python train.py --arch="vit" --model="image classifier" --dataset="photos of plants and fungi (iNaturalist)" --train_examples=90422 --image_size=24 --crop_scale_min=1 --horizontal_flip=true --translate=0.06 --color_jitter=0.2 --targets=["class", "order", "species"] --num_classes=[11, 54, 500] --norm="layernorm" --norm_position="sandwich" --activation="relu" --mlp_ratio=6 --head_dim=32 --fused_qkv=false --bias="all" --qk_norm=true --parallel_block=false --dropout=0.05 --inner_norm=false --patch_size=[2, 2] --layers=8 --width=256 --positions="rope" --pooling="class_token" --loss="cross_entropy" --init="lecun_normal" --optimizer="nadamw" --lr=0.0014 --beta1=0.9 --beta2=0.98 --eps=1e-06 --cautious_weight_decay=true --steps=14200 --batch_size=128 --epochs=20.1 --lr_schedule="cosine" --final_lr_fraction=0 --warmup_steps=710 --weight_decay=0.0
Rows from block 4 of a small image classifier, named by matrix and row number. Rows with one number belong to one neuron. Each number is 128 + 24 x the weight over its row's rms, rounded and kept within 0 to 255. All counts start at 0. Numbers have three digits each.
After each neuron's rows are labels from the 100 images, of 14976, where the neuron reaches its highest value: "responds to" is what is common among them. Only what is clearly more common there than usual is listed. The data: photos of plants and fungi (iNaturalist).
# fc1: MLP up (model.blocks.4.mlp.fc1.weight, 1536x256), inputs 128-191
# fc2: MLP down (model.blocks.4.mlp.fc2.weight, 256x1536, transposed), outputs 128-191

fc1.29:180132135147138096106146125184122110135132112134122114116158134108178154096140162146148125112092148121098132118115125124151114125180163166077129117141098144112151111151135092124125084147115110
fc2.29:122108113118127146145118136122148108174141063143140103153111164115128136134124115135138120162127114136141141125144113136132142121106155174140145133103157126130135132099110117088149143141151144
responds to: kingdom Fungi

fc1.688:089111138109176179145144137165137114124095119158096119144125168143116145146129107144163106138146139109139128132130148131152129066148166143112119172093118129141124109094150144163125124151141103
fc2.688:116107091102130119147123154108137127100199100115166133116075077118132143122161122084135175104131118153128141115148115130123159117120161145140116148180174099115138108099133124132137077151154118
responds to: kingdom Fungi

fc1.377:130123133091121093107111145147156136165079139138126105134111135141111121121137178131132116136095151119106111162139085127143100079199108155063154148127137178166183106174209137113144109142116167
fc2.377:073101077115129115146106123137126114146131124140080132162122128165158164144132118129096135126103134142161124114139145132127158128118168116106109171162148146147123106169123119132078118159117136
responds to: order Caryophyllales; family: Cactaceae

fc1.441:132134109115167133077120118141108154128134067115097137087107108113143135134117121156141152187133132118091135159160143121122088137119146097133103130188090101134115142156120142110133127101085077
fc2.441:123156134100093162145136121128118116139118125117065126107097098129115092117136137153107122141179145118109119083118164135140128101076121150173148113124133123106087127162099152138126115162150157
responds to: order Asparagales; family: Asparagaceae; family: Cactaceae

fc1.228:157143154163126128043157119134121123170148099125106127110103108092121124162124102162151079114142161137103110166107140131118114145116123124135126143134114112123097141151141137104118162111100093
fc2.228:135148140119111163130142119149089132111104125126089145102114123111122132127161099120131115176150173161131086100159137134147113100088114146181132092104125158129132122131114146117152115147119125
responds to: order Caryophyllales

fc1.61:129167107152115136101149137114146115134116094113114154077159107112115134093107160148066094167119150129122176135154137141103115115146158078106104102155076159105110114139113122098144130151080129
fc2.61:126118079154131088130130144155103129183125085122141086110168099090108154124151114122151150107099104149118160157114124128109158148125137157117120136111099105113098174117137172113141099097120130
responds to: order Caryophyllales; family: Cactaceae

fc1.704:127134160123126113077170098093119117109138102131139108097168111079121132100162152142121103141147116123095136130164128130116138143136138122151122109161135092099155161159134122177097137118112118
fc2.704:124113100137095132130126143124148101159116119114144110162132152176118154098164140153127130099109167120143089084132052118179112143163160132119102159137139135147150115129174159083088148080152132
responds to: order Asterales; family: Asteraceae

fc1.296:133094121140128135159111161130114150110110091170089151107146115139127126126150109095114134111102094154135106139126130088104111100098078142128104139147110131142145181119177156175127122167135123
fc2.296:143163114163110174134136142154128133104141105114119103142139129116103112171087122160104142164096122136130129092152120130147119095108093142134104131138124137130099124120092093180143114150080125
responds to: order Caryophyllales

fc1.315:128101147101169138139120157106149183110138082119118120089104132123122154176102138107119127131125148104155109141127104118118123087118126138102104130128145103115145154121150147168113084132146111
fc2.315:140079168102169121105125155135158130130149116123117113142101160133122145179140165142138119106133122133102141138161199112118156130122105152150129125161151169102154130140114127152047106130139126
responds to: family: Asteraceae