{
  "inner_norm": false,
  "width": 256,
  "loss": "cross_entropy",
  "optimizer": "nadamw"
}
Rows from block 4 of a small image classifier, named by matrix and row number. Rows with one number belong to one neuron. Each number is 500 + 40 x the weight over its row's rms, rounded and kept within 0 to 999. All counts start at 0. Numbers have three digits each.
After each neuron's rows are labels from the 100 images, of 14976, where the neuron reaches its highest value: "colour at peak" is the nearest of a few named colours to the mean colour under the peak. Only what is clearly more common there than usual is listed. The data: photos of plants and fungi (iNaturalist). In brackets: how many of the 100.
# fc1: MLP up (model.blocks.4.mlp.fc1.weight, 1536x256), inputs 64-127
# fc2: MLP down (model.blocks.4.mlp.fc2.weight, 256x1536, transposed), outputs 64-127

fc1.105:435491506463519470460439449479518431558487512466493463508524485490524489541554443455524459501441476641492470478473498615528513537480548555473499501475527539547552533475500418512468505536494525
fc2.105:408466563437491559483525561441503433537424513532533489492469529443547519603568451517534484540514486568510508493583539479469548481521459568532506461483547539476509542527502506484492450510538479
colour at peak: black (39)

fc1.119:507465426470524429521470489490508471555475445567573406509480482498581534516519468461544510446530496554525477529477527499455466535543523508482498447435567563498562507478506410526547503636470509
fc2.119:478573476476441572565486438495509489527464477502571501528487463497483498488548440516504559558502505486470498513487466428464469426544558575443385470551498534480509542473476437460503549512504488
colour at peak: pink (26)

fc1.151:465442528503518493510534477443519528494475510474511514455515500440452509507491506612469530523487486509420552532436474553491517514423467464466547443522457518491463432466525402531551523528475418
fc2.151:532557538471517482510494380485558514557393443502547460461552498514478539473466544483545569581493516496490501494482480563467520457488570488481500533550544558536539533501462402517586516546498520
colour at peak: brown (65)

fc1.417:481477538566521507470589456429556474453462524552534490478544525495504552485538516524525492579536468449503523526535470464475493468491488531551446501475497480494495453516558513457497460484440439
fc2.417:406466485459407481515585510542491563529524493483506510474513491465415490435504497455421547428474511490442502503400484558492550522516509472468434469459571459473486468454501566523553579517551470
colour at peak: black (27)

fc1.466:494515512460531488472475522474485494552476542489444481433546484484579528511503529492498469494506480556526465578450544480496520460496496501394483502490498525462479554559493409527547490523504457
fc2.466:542459520548505507461551446434492441465633459503533435494498557432533486520500450448448521543497499554540507437540507478451491543536534577581580466478485524492452480460506573523503481474527430
colour at peak: white (43)

fc1.459:467424511529475496573520461501508453515504490484567489448518448479483513564531476458459500473501481493389493477485469525519546541510493432565502559485502543483465485481485521566496465515517483
fc2.459:504483522558487466504551503470469519509697527522431464525452524446486481530546522520522450509437490552455564551545474451514465490389538502473443481507471480419454449507523499516489455490495438
colour at peak: green (25)

fc1.661:503472512491555500504435486526552478515477508480498524467464511507485575546503542513517441530472521645535450537486486502443464435489460517461526564534487524586556453442454476525514446537570508
fc2.661:490509522475473534489465541471545497536450462536537498470512557419582497485545540517478492561503566493498495525526557450544517409497440535489568418501573481518572490530427450485526529484545516
colour at peak: white (45)

fc1.213:453462504496513476461496504549575457543522507589512439492442542500531540460560553441470533511455393564514504444471467443509562465520539456537460503392479475438484519479476503459537518515526520
fc2.213:495506485455566424489476408499506487525685473462499460494542480497536496510494544444524533571484551534484520518496508410473491413456527494477496550450474514500489501497500475525473501506543534
colour at peak: green (34)

fc1.373:492458435383485524462505563464520491526462504492461485538577490508546475458458514465580524493415507487451563530481488492508482599485535555444522465497544539488523472490540518484498467504476557
fc2.373:534526503468534472436559535544469554536512560447477483476521484566488555432492536558493516482523487410496487526512485475515471489503538400532459514565505506442412546483527490439528484460488546
colour at peak: grey (72)

fc1.199:457506505501477511471453472496566535480472521481544514511493499436582540464510556535501472508454422495466521510455450521473543515510470531475488498470473553438486543496516514535544515527521491
fc2.199:488500564451581487490504421482508499504583478525514494478500458515445495458470479495558535510486542492491519455443451450542510462485523555465432523465571434534498526504468468500437476550524487
colour at peak: green (29)

fc1.536:480477541450551502544487479526584530518436444518485475430513556452494568480471516539515476529465494526496566527480550499481497459460360537469501435495541521584506525502501423559531488539511446
fc2.536:530441552458421498399537448574552462495481530529564463495507527526529542465549513483509495490485483503466484511473559507511459483536431524515550390466471491609645536427466485432498488489526504
colour at peak: white (42); pink (27)

fc1.494:429440463517526511551567513442447463510495477506516495542577502540476580465581502498544479561427508537490558469524418510528517513486503526540424478542462523494545535519426475469515494607522512
fc2.494:487488528534440550423467463488450477491529542484481479433520499452519498492543539608456472565543510483519537513506471452541473481439450592437471476514550546504426559533490469529470522506583444
colour at peak: black (31)

fc1.303:460469489419523527441545475504560453483483489522497484469500535471522504495492461501568471502410491547461508549504505494517580528458478514475480469495539475579563525506488488562553530484495441
fc2.303:483507541469485520537548507511522518508536483549501513553470515531544518523495472436515528524441471484522415494518447512488454536536561492466462509527473497490531464528479505535565473456529572
colour at peak: black (48)

fc1.701:437513443508548480534561470517489454488498478498506511494561473531465574454568483581559498579470495505486453491575450499478514498605562469479460480484503498487554487485478531500548435507562502
fc2.701:537494522484514467505497474588524464469571518509469519496453537461514480559516589492500543479469478441519477540554487464501521433543482542459445467473497425571563443427498470494465487480496544
colour at peak: yellow (46)

fc1.139:434449513505519500506558432489511474467492440590524509439567558539533534498546440509507488495531542522438513494496543598453542534488466494571552407451576467532525470451368470459550453512514494
fc2.139:445470474455521525403505524453484477481447483496597507511538509529491538511499452449434532552568412524553564458462480453600468539480551506473472483494525525551488472501532445522510532607543523
colour at peak: pink (28)

fc1.720:505462442491498498460489511507516474480496492597525517477451487480494469570443559534523474519500541499419502481535498480418531473537447485535487530467523456506544397397536540430492413461509556
fc2.720:523508546494513550584483481434465514522590434538449497494560429533501541442523474475530503511541546426462521550410423464531493575507464514437485526455528466510496498530519538500536538469565552
colour at peak: grey (84)

fc1.83:408461493530531488572574491507499448475496523456496447447505518494487488496540451555518416543487489492449463483487539513516502505525492480498512502456531478511464555520429490546537459491536427
fc2.83:502503538453444506537491543503443524483558552511527503463494480560491543539487475440516478420515522503533430449445508445555510539542499477480476482452591488489600434503459548521485463559514539
colour at peak: green (26)

fc1.345:411486486504541487508632502482517507552497537546556530543431513535484509483585404442558430532501541487541461442541467450528509523532574525571432527422493463473502556478487531457481493488493451
fc2.345:491511536502514533442532452537465532499525570501559469543469571500507591451536523536435525555466551485527535524508422556511488601446438504464421464549541532414520561490498484533474514489510434
colour at peak: brown (64)

fc1.664:483442498534574451458535518509571485497498475576518490564513468493530543566502464517528400559518564485488499517545510511468492472543473499473504529482525459507588477419502506469533381463483550
fc2.664:504549589539466459561502454515522513566508505453489458506497539507480480540491484504481515446396561542444520485468482490441453487569458508454539477409464463536530448464499545458540483470547528
colour at peak: grey (84)

fc1.221:456469493489542467499526528517490484511464503529440523531436491432423503519546568474524544513448428470488548504510495472480547475602518472544449514535515458515556521493504512378549416468535450
fc2.221:449498521492512530492473514462477463527647528430419501487509469468549496394478501470474519487492472507514525511485547469536447474468546512525444464546457525495519576598522545486561493528559533
colour at peak: brown (70)

fc1.280:456433497487499465479519460489489513552474530502538482519542545502583508506484468442528463541512489505491489535485528471485531516523525520492450448484513495549523509518505469471518464559481425
fc2.280:502531492535508431468578440466543472514690446522522504475513508500536480495522473480503550557399535450504511474452593434479508453512494552511515452489455506504502475451471501483560430488428448
colour at peak: white (49); pink (26)

fc1.10:575492520495548452531584445401532495506432473522585484454568505515565536470560456504481483505469456570497468447553502539512515494460471494530562503458429503476452495522532418520507466542518517
fc2.10:550448516556503483469516568538508551535509565541496524553485482503472504540427507506486415461499460503502529497478487491504495488538458501503421584474518524459526501591502507486546522478543504
colour at peak: yellow (28)

fc1.421:450486582485506492492532424499581514418517487491492480507496439408480538473497586509565527494446425522482541536511490423507591513429520503444506521518511514512495489472430457528508523507503483
fc2.421:546489564506467502460484437553523511531521515505471533551463485518447441446533515520442492491487499526567458510448521602534496540459468503466515510479493481558535538448474468591466529472535446
colour at peak: black (47)

fc1.123:451459497465571478472524447491550489494465478518450435432504511528522525463526537558549478517442517572467551544506518573463659469523415451481504503524549480570448525482486433540529486471596451
fc2.123:553440495477499522463512527492486447500433530589512400517481552521528517532495535461583521556479540479434442524474444496469484582483484544519549456518533497562638465439499473471565524457461527
colour at peak: pink (40)

fc1.579:496553498537464487459493443473506483521459521475479497504483512463509507544469459520479448565505467513468560505510449530542531475422529508522496492466421584480521535524435531523510523532597520
fc2.579:546486463472499511499500531500416491473503532457585516484518563433493499463555507474436469426495467561451530497452568507576475497436509557512582456472480583541484541502448398506534481511543425
colour at peak: green (28)

fc1.231:502455483478562471574528475517512482554487520480517494556437408534537546527511509548528508523437495486470486461485417491463545499599552452537530459459481513499597496487510508464477495541503502
fc2.231:505481489478517568475509452481516549516534503489518434504535431442449506549430468494475577519521471573483491558467587411534490461491600503430512507579533480466465576461546480500494510547488444
colour at peak: pink (35)

fc1.738:531510537473527456495512502471539459489461456570528500517522537470571477495515549505513456550483411571542563522542488407556557459507470518497392528437468513495551492520518439491516477564496537
fc2.738:451481451526492494513499447521369457565533552518517550457504498459506477545553575553426531490550494531521574505464518461491488477503435511486482415466510510454440559527455478540559493520517446
colour at peak: black (44)

fc1.220:513536508499485466476523526502543497437487505484505474508513492493464533485527555451552522545500444550548530507516427526467541537579516472543377537528441488454452451492542484519537453481505518
fc2.220:509482443505501497590575504520493492533487557514507470571513601521566493477503476445534503576422584540487498495452554507533485482485509497509528506516495515536535591485450438490539395542504482
colour at peak: green (47)

fc1.321:473494502423503458502497487460558417525454509487537375511484494531536499552499509507533544530414511567497460442519429490536531473511522559472551408536470565460532539476490464462482514622472479
fc2.321:526510477516491514547476521520504476507506491526560443506532479531505471583535449512465545511463520505497490492526423422529504509557492646441419552546542512431493541580539447482469544551399495
colour at peak: pink (25)

fc1.138:480478476508534552488498551536507471517467518595534425467500542465503486490454461491519499441494476495535452515464434485444457518535448554443421525530533570451541514522537558517501485515495531
fc2.138:555523527421499477544497403485528558473389494490547478515527491529510560474562513541452484542500504499481532530523514490511556517489470607474466476527448454590535584488471515547508522540523461
colour at peak: pink (32)

fc1.301:417445524483533460456574512490528502537490481456529519420513426481488552504515478485477468516470480577555447502443543487450460468471521499513463576512614480518506560392462542495489470528551426
fc2.301:491507433492486474467425535518459512485604520548558459439533523423491482514458477548538447527563491471466509611484573449458546530471517560476529429560549570551486418441464395502521474505459490
colour at peak: green (26)

fc1.82:516509523450546450473458479505545505568428508491513427459460514479573567543491524520494542471443496577562547529520477472472494402492515479494514444511470532548558499480485496502513498553558541
fc2.82:547501500514478502534508501473524444539522484597562583485460545483483525482519514476478493475479498531488481478533551428534515452558450478509493525463559481478539439536465560530506491485578518
colour at peak: white (30); pink (30)

fc1.556:465516577505575476514487435470543439509455421489524450489524534551560550561581499483595516572490461490473483482571505473460480425488544506464520460507465445539532541487448458455527526563539405
fc2.556:500539476548507501544514466514468563544434445510483461540501471520520473516528501485465516457448497562485492514476531469526517461531472480499510489520531511538596534577474480572464511523586548
colour at peak: white (34)

fc1.71:512539516469521438544514447507542462483436479496473498460559508518512586492491579519440440478453512576496527515440497536445546457453477536490560478507488598592500487469493494517463499528554520
fc2.71:485494510578568535480492539431534469543451460571578579573482539507497522534469510470507459462525497535574561455513539512511475499572464529573586516444465526489509489550469568494509445492477531
colour at peak: white (59)

fc1.534:495477510449508502490524499563577522512517511462519510409479501498517522467456523514482489552518419509516504500453528467498490470438520456442523550422521509556540502490528445547525488505666478
fc2.534:448544499516578473506569456494483486544578520562548530529448490488534524452553547469489482530432505497513489606432536488550468528459499565425500510474528501479504480496426414569549433500452447
colour at peak: white (30)

fc1.719:480497482525544476470568487512460499560473510535467498472528473538495522537526514508532500499437526476480485510449448503426451523509540488453485514532482577446509475463560513546515534477532485
fc2.719:516490521439539553516514450505541533517524525423482485478544470453430498532527487567459534438520457511544486470501540497500487490413507525488490505467463497509557476478484532506511534575560479
colour at peak: grey (74)

fc1.45:499531561488577511553504504527552505475514482451464504487503543529419534434476462532470476497525510502422507528530510526568576477478498432513458499509523444508466479503479439529513543529514461
fc2.45:539463444445552558536531516469490502449434466502581504524500482582533517514476553459519444501542510539506449477502457477576484500552521438527453427459494513450548498562456533453539456529518518
colour at peak: pink (27)

fc1.52:457495554521612489504553447484513533564457444539434461510515445478510513494521503492546568472455446534459512510570529488543588446503545425471420518499470459474539550515464445464550501515499449
fc2.52:472505528529465563558525555548538482487502587552506410461569476519388470467470452451541487414400509482460462443488492451530510487476498536487476553524486445555546610519544491514448482512527506
colour at peak: black (65)

fc1.46:536493484509467510550552501494517423510480527508547478494463462469510547544571510479499522498400474532478521472460393437454464522451541429515473518504508523524519436491488483479509558534470493
fc2.46:590477507447524513475543455519525558536535527508504480534489556540493512560524537513540507532404562502442483519457441520543517424480462501496534536492502512486494515522566477519474476571482475
colour at peak: green (42)

fc1.149:499455452445479491470491539489538425472486496488494510457500510490534499545516573487583533492388437519527550490550510503503543531511483568493518491495493507490493456489559478477526429477482473
fc2.149:544502469459485486518564475412499523569458484464553519457515498507455581560520512551439462499480522485496531514480499444511516502487467585541513448470497501481426492534489501477460426565481478
colour at peak: grey (79)

fc1.117:545446537515533515435528472476503439522479535606514463484476539505483566477464480548478480560486528495455502485511471521455494583532499554461470437481483550481446499463478529450501463550418460
fc2.117:565493479594497482493533446561496485479444521459529472530521515529436502505554489489518482483462528519488495429477469477448455512547522515448472524498451457549543493491480519514494489476555490
colour at peak: yellow (28)

fc1.610:440520502498553520510496481546455480496456524485471430571541520474547524522466481419513483523483517497539497540538538543434478519528518495542523577486501556535473518511480474472511463515497496
fc2.610:538537502536532522472545429472522500501528443463529499517586494496483447516482484453498499534434467525485475474568509524520463533469540582403507511454473478486438514491483451597524515550448478
colour at peak: grey (76)

fc1.716:532538484508571459514560439448573464528421467535544503489498484485500519570541495500498467472429492529500530491533472492481492516486483527484507535515462546521487490465520493498532495552500469
fc2.716:465459526546555497492583540518529544549443500497493517583544514496535515510425480509540434573460487529479509521479469500478483477552504534511387549451579516413518520533495455454531501525498511
colour at peak: green (25)

fc1.167:475542494483596460504523483509567515489475486508426492434510540534517551494532522516586425526408502545479512490499521538491617493491422449499490532513521486529491482478518476468509510515516483
fc2.167:555459559543496541463527509482523455414448540501517477452481565531510557513471546450503440487531505507499397522486423489421450559482454483529474539543436576495541397466544529534537496454490529
colour at peak: black (33)

fc1.412:497498434504561443518498507482542504516508489519501490466523528485427546502491489467532464433439464527405499517536514484531488472481547477527456509457519446472447530438508501415540489476526499
fc2.412:475465584562481455469514542489495498490678530512542421556470536465470540470542498497544433512504478563491485469500482451463518485540519495472500540590438469432582466529509498531461407414552462
colour at peak: brown (77)

fc1.323:477466506462586526415485463467535490481441457555482545491468545450501526522464527402514507501410494553538511562513487521472518508515452498487503527529527432516542582496475529487476526531500488
fc2.323:522455563529436481520467540556615445421548527500509545499431501495555493473555518494576570548429493456463442503503518492502447455485533472531530550540519520488556514504538468599553528500547477
colour at peak: black (58)

fc1.744:502497472509505524501505472526470497491490470485516539457488463441491501519497543562456513579500507465470485600434464555419515518577559520475503435505505550483505478459554470531554440510549489
fc2.744:525567488536506493556524483470402519478574539458511498478524555509525445466500539494415518556539527529471503454518569473526498511518521478620515549462473500474482504536475515484488429423486504
colour at peak: yellow (53)

fc1.166:505507478486549474485514511484583537522477412507513511493467565484541510479501529569540453534463535534496538523485534557460651432518462476531506462481534465531546460469459489496551472486551512
fc2.166:473437523501521513436503597526481416522499552501439394499503482452476521537520434509494485515459546485454517515459450446528452544474520579510501548482460471491544518524549539413562490438459517
colour at peak: pink (30)

fc1.419:450425500517527479516507542500540523488486421512548574442435526498491531567516466522516406583454450527519498512447523509444529466493494475495537524459410499471480465453492505478507450481481466
fc2.419:483510437413529493491508548528437524475546478497552452460481460559492494472517415518507480524442457480542577478476553471580438561473486480552528468481551436523509504577557437512503511485556543
colour at peak: yellow (31)

fc1.95:504530511445543468464517469494584493502448432507467491433531528470486597496451525511530534528483392566528545521491489510413502462461463449529495505462484496513463459437540474502513465482469508
fc2.95:555477454538572483516514532532473496523455513558506487490569516501553560528517496527510412478503515501514524462473499482546487559501471593480438546452528558461450582543494494458456481510545446
colour at peak: white (34); pink (29)

fc1.726:507534478525573488523516566480498484508487457581555496507556546492533509607526531522474484477489542472489533522510477502496552547536487554503468467500549539404567506537531540449490493554481537
fc2.726:482489519487506562506510483466540535506498478505525480601509429471483471464512431492488520552437492519505507466464527529519507503493572544527519511390569504484566507471464505442480450515515485
colour at peak: grey (72)

fc1.387:480500518544517457528499504458602481463433497541451516508490576497492489535541556399528444455418479563520431413547450443461526497500568523540464562416519450476501534534494568450590449486482445
fc2.387:443462523421443488492472533472516527538555592501513495586473575524519509570506495496460460507474554543544478454517566487512485533413489456515529399438520442520502475482448511483571546545536508
colour at peak: black (63)

fc1.161:536566541479475496451486479402522410536457508486523528482454623475516537507567546510463479582476475521541544561502439480541482492421500530499573430521467499473407463468467514483505545508466479
fc2.161:455493497491474568519455443516508459475491516514537463523514486545486544510534464486493541481490577488407475478455490536439483457454528445521537479540492449549499526413468587511401491487522500
colour at peak: black (45)

fc1.370:407497494492516476424521471496509517576499467528490495492541501385615518471457517408528510514459460535444513514467544524495514509460489526498500493491570495501547524491538569468520475513437453
fc2.370:501514561547540557552521548530582511522553489501520497541556517500512428465472482473541474483425438494537475546507494494463515478550498518529445545587499585452526544524459438547517476532480548
colour at peak: black (33)

fc1.723:498520577507474483503529441486544464516455472513513462469546533494542524493517526492497511530500376521510490465500499434530552413551518498560483535421431442545520542492486450383523492486473477
fc2.723:577474517501496443573539493477486438492451511502547466518478524480452505539569484527492516492480586499530382438547419451469581515505512529615504518489484548511541451471520468464426477466447504
colour at peak: black (43)