From a checkpoint of a small image classifier.
Model: 8.58M parameters, 24-pixel images, arch vit, norm layernorm, activation relu, patch size [2, 2], layers 8, width 256.
Rows from block 5 of a small image classifier, named by matrix and row number. Rows with one number belong to one neuron. Each number is 128 + 24 x the weight over its row's rms, rounded and kept within 0 to 255. All counts start at 0.
After each neuron's rows are labels from the 100 images, of 14976, where the neuron reaches its highest value: "place" is the part of the image that holds the peak. Only what is clearly more common there than usual is listed. The data: photos of plants and fungi (iNaturalist).
# fc1: MLP up (model.blocks.5.mlp.fc1.weight, 1536x256), inputs 29-57
# fc2: MLP down (model.blocks.5.mlp.fc2.weight, 256x1536, transposed), outputs 29-57

fc1.45 [ 90 141 121 120 124 133  94 130 138 145 116 105 112 147 109 117 113 104 124 102 139 152 130 172 143 120 121 145 133]
fc2.45 [149 102  99  82 151 148 110 106 117  67 118 114 102 110 153 134 131 115 178 121 123 110 149 137 131 115 159 142 154]
place: centre

fc1.490 [116 184  92 146 153 156 117 134 108 165 133 154 144 132 111 165 121 135  99  89 137 147 127 125 135  94 162 126 131]
fc2.490 [135  88 125 117 142 120 131 150 119  89 119 122 107  80 111 179 122 145 118 121 154 132 123 126 158 111 152 120 157]
place: centre

fc1.355 [111 149 108  38 154 140 119  73 116 123 126 140 164 180 174 135 137 118 151 148 156  86 158 133 160 126  99 103 153]
fc2.355 [ 75  96 124 110  97  89 124 146 182 132 105 100  91 110 111 187  74  87 140 129 178 142 103  97 167 107 108 132 125]
place: top centre

fc1.121 [101 137 150 154 169 113 122 146  91 140 138 146 124 137 146 146 147 149 129  91 157 125 112 153 107 106 135 121 126]
fc2.121 [134  89 121 119 121 141 123 125 123 127 148 131 147 123 150 129 121 117 126 134 114 123 151 114  74 109 135 111 127]
place: top centre

fc1.634 [151 177  93 126 122  83 130 141  99 115 120 134  92 148 139 131 137 139 106 100 115 153 147 137 163 128 133 136  80]
fc2.634 [124 178 120 110 108  99 132 113 129 124 117 103 101 124 129 102 154 115 127 105 138 115 132 151 168 142 158 108  91]
place: centre

fc1.597 [163 107  75 123 122 166 110 142 119 117 143 132 157 133 134 112 102 122 134 170 119 122 114 126 140 102  98 116 111]
fc2.597 [137 147 163 119 110 151 159 121 100 156 114 160 126 109 119 119  93 122 132 113 152  83 105 135 104 132 156 131 130]
place: top left

fc1.222 [163 139 149 130 140 141 148 102 135 142 136 147 104 102 167 155  88 132 124 105 146 151 100 134 143 107 141 127 162]
fc2.222 [162  93 103 142 130 165 155 112 163  99 148 143 117 147 135 105 152 113 116 153 118 101 135 142 136 135 126 144 117]
place: bottom left

fc1.713 [ 85 180 128  92 149 160 112 117 146 127 143 120 114 161 150 155 118 123 105 107 116 117 158 137 151 147 102 109 135]
fc2.713 [ 87 104 122  91 141  88 144 131 159 190 130  90 147 177 115 147 125 166  62 124  52  96 165 132 136 137 103 156 117]
place: middle right

fc1.404 [146 132 116 121 110 118 142 144 103 144  90 135 113 148 138 158 143 199 121 114 110 122  71 140 123 108 120  99 143]
fc2.404 [137  78 144 112 128 138 130 121 121 138 139 112 153 165 154 119  74  99 108  77 137 117 146 110 117 145 126 107 114]
place: centre

fc1.622 [117 164 146  83 146 166 159 120  98 131 136 168 145 108 152 164 108 124 140 113 136 155 116 155 120  90 153 130 136]
fc2.622 [150 118 143 123 141 163 140 120 102 138 130 127 186 140 146 129  92 148 116 137 101 122 117 146  98 151 151 150 150]
place: bottom centre

fc1.410 [140 139  92 134 144 161 122 118 106 106 146 122 126  78 104 133 135 147 129 153  90 179 127 153 150 110 125 119 120]
fc2.410 [144 119 143 143  88 133 153 114 124 142 123 171 150 135  97 102 134 117 148 171 118 100  83 139 102 132 119 130 135]
place: centre

fc1.408 [163 144 161 115 118 144 168  94 108 151 120 122 124 150 122 176 127 138 143 123 160 120 114 110 131 123 115  96 132]
fc2.408 [171 138 134 137 129 147 115 137 106 127  91 141 163 112 143 176  96 159 188 100 110 130  94 121 114 130 122  94 162]
place: middle right

fc1.589 [141  97 116 121 161 140  90 142 136  90 167 158  87 119 148 116 162 152 139  96 147 155 164 131 125 140 103 129 120]
fc2.589 [133 123 121 113 107 151 122 127 122 124 132 170 139 120 138 124 137 120 101 136 119 121 114 137 113 102 114 121  92]
place: middle left

fc1.103 [146  93  98  98 101  98 137 115 145 152 144 129 145 114 118 130 153 166  87 124 112  89 154 152 141 134 120 129  85]
fc2.103 [142 139 180 108 142 185  83 116 129 129 139 165 196  87 156 138 126  98 132 115 131 100 133 124 167 113 166 151 177]
place: bottom centre; centre

fc1.172 [170 120 136 113 150 148 143 139 128  76 128 120 141 121 144 140 140 145 144 118 115 129 111 125 129 109 123  82 137]
fc2.172 [140 152 112 110 137 141 140 128 164 133 127 124 121 146 115 149 144 167 114 106 135 139 125 130  93 117 113 116 129]
place: top right; top left

fc1.471 [118 121 155 132 121 162 104 134 105  97 108 109 117  96 132 115 163 104 138 147 133 109 113 160 166 104 132 128 185]
fc2.471 [106 135 117 115 140 141 136 113 107  98 137 121 126 132 154 104 122 125  79 155 141  92 154 127 129 153 100 138  98]
place: top left; top right

fc1.337 [142 132 136 139 124 103  96  88  58 155 140 129 138 145  93 123 149 126 109 118 140 142 143 148 175 104 130 135 121]
fc2.337 [114 138  97 143  89  95 120 152  90 177 121 136 136 111 134 121 131 102 148 118 142 136  99 115 109 139  84 126 113]
place: top left

fc1.259 [110 130 128 130 122 148 139 132 127 101 125 135 143 124 125 118 109 139 129 120 180  91 157 164 145 125 140  86 107]
fc2.259 [130 129 105 115 136 126 151 128 109 125  89 127 132 116 107 200 101 116 129 149 162 128 160 120 124 141  97 127 157]
place: bottom right

fc1.140 [120 134 144 133 120 166 183 105 165  99 128 123 138  93 114 136 151 132 128 144 108 127  92 127 140 113 131 177 134]
fc2.140 [113 121 159 158 144 149 105 135 140 174 145 132 140 132 125 160  96 149 101 146 112 130  97 125 121 100 123 152 130]
place: middle left

fc1.14 [107 109 120 152 156 117 150 129 132 146 158 129 136 115 155 122 110 145 128  95 115 116 133 103 137 113 116 124  95]
fc2.14 [124 115 144 131 121 106 100 129  93 126 157 158 172 122 161 100 173 127 142 106 129  88 131 119 106 130 109 102 107]
place: top centre

fc1.580 [125 136 143 131 137 166 135 127 142 102 129 146 129  96 124 163 148 121 132 145 104 137 117 170 135  95 131 112 141]
fc2.580 [152 104 174 128 156 133 148 133 112 110 113 141 142 142 132 174  71 111 115 145 163 123 100 155 105 131 145 150 157]
place: bottom centre

fc1.678 [127 122 113 125 121 141 105 119  98 116 154 130 183 126 109  97 139 127 136 135 115 101 140 131 151 141 137 119 124]
fc2.678 [138 107 166 134 127 137 140 112 129  91 123 113 125 136  81 139 124 113 120 154 172 122  96 117 104  99 121 143 138]
place: top right

fc1.30 [144 129 121 119  90 117  94  89  98 139 132 124 132 122 127 136 130 154 118 129 120 160 108 159 136  87  91  66 109]
fc2.30 [ 99 125  86 123 151  98 112  99 139 158  98  92 138 160 105 141 159 116 138 133 128 128 100 149 127 102 125 137 127]
place: top centre

fc1.257 [124 172 108 127 150 129 116 133  80 113 108 128 116 118 130 151 120  83 130 105  88  91 153  92 157 135 125 145 144]
fc2.257 [147  95 133  99 119 102 118 123 142 128 152 135 171  90  87 137  90 129 188 149 142 164 143 152 137 174 129 140 106]
place: bottom left

fc1.424 [126 125 147  98 127 107  96 139 136 126 165  96 139 144 150 130 126 160  84  94 129 107 119 125 185 137 148 142 115]
fc2.424 [ 95 163  99 149 138 118 154 130  49  63 146 153 145 116 179  83 103  74 128 164 145 108 158 123 157 142 102 108 143]
place: centre

fc1.128 [115 136 144 136 136 186 115 109 129  94 159 122 150 111 112 109 114 133 150 164 121 122 157 122 118 103 108 149 115]
fc2.128 [131 137  85 105 183  68 158 127 161 112 103  86 120 129  88 143  66 123 118 102 143 158 144 141  94 104 122 128 110]
place: bottom left

fc1.163 [134 126 144 139 123 146 121 150 156  83 102 142 122  95 144 131 133 124 145 150 133 130 107  96 161  70 143 164 106]
fc2.163 [ 92 101 100 110 139  96 100 134 161 128 105 123 148 167 134 101  82 121 131 121 116 154 126  99  83 127 113  86 117]
place: bottom right

fc1.618 [148 153 146 117 110 142 111 146 148 124 159 133 133 115 147 130 168 117 130 164 123 118 106 103 144 123 121 124  90]
fc2.618 [170 133 147 127 129 147 159 141 119 171 107 134 107 119 105 108 144 111 154 139 149  95 131 120 123 154 182 139 133]
place: bottom left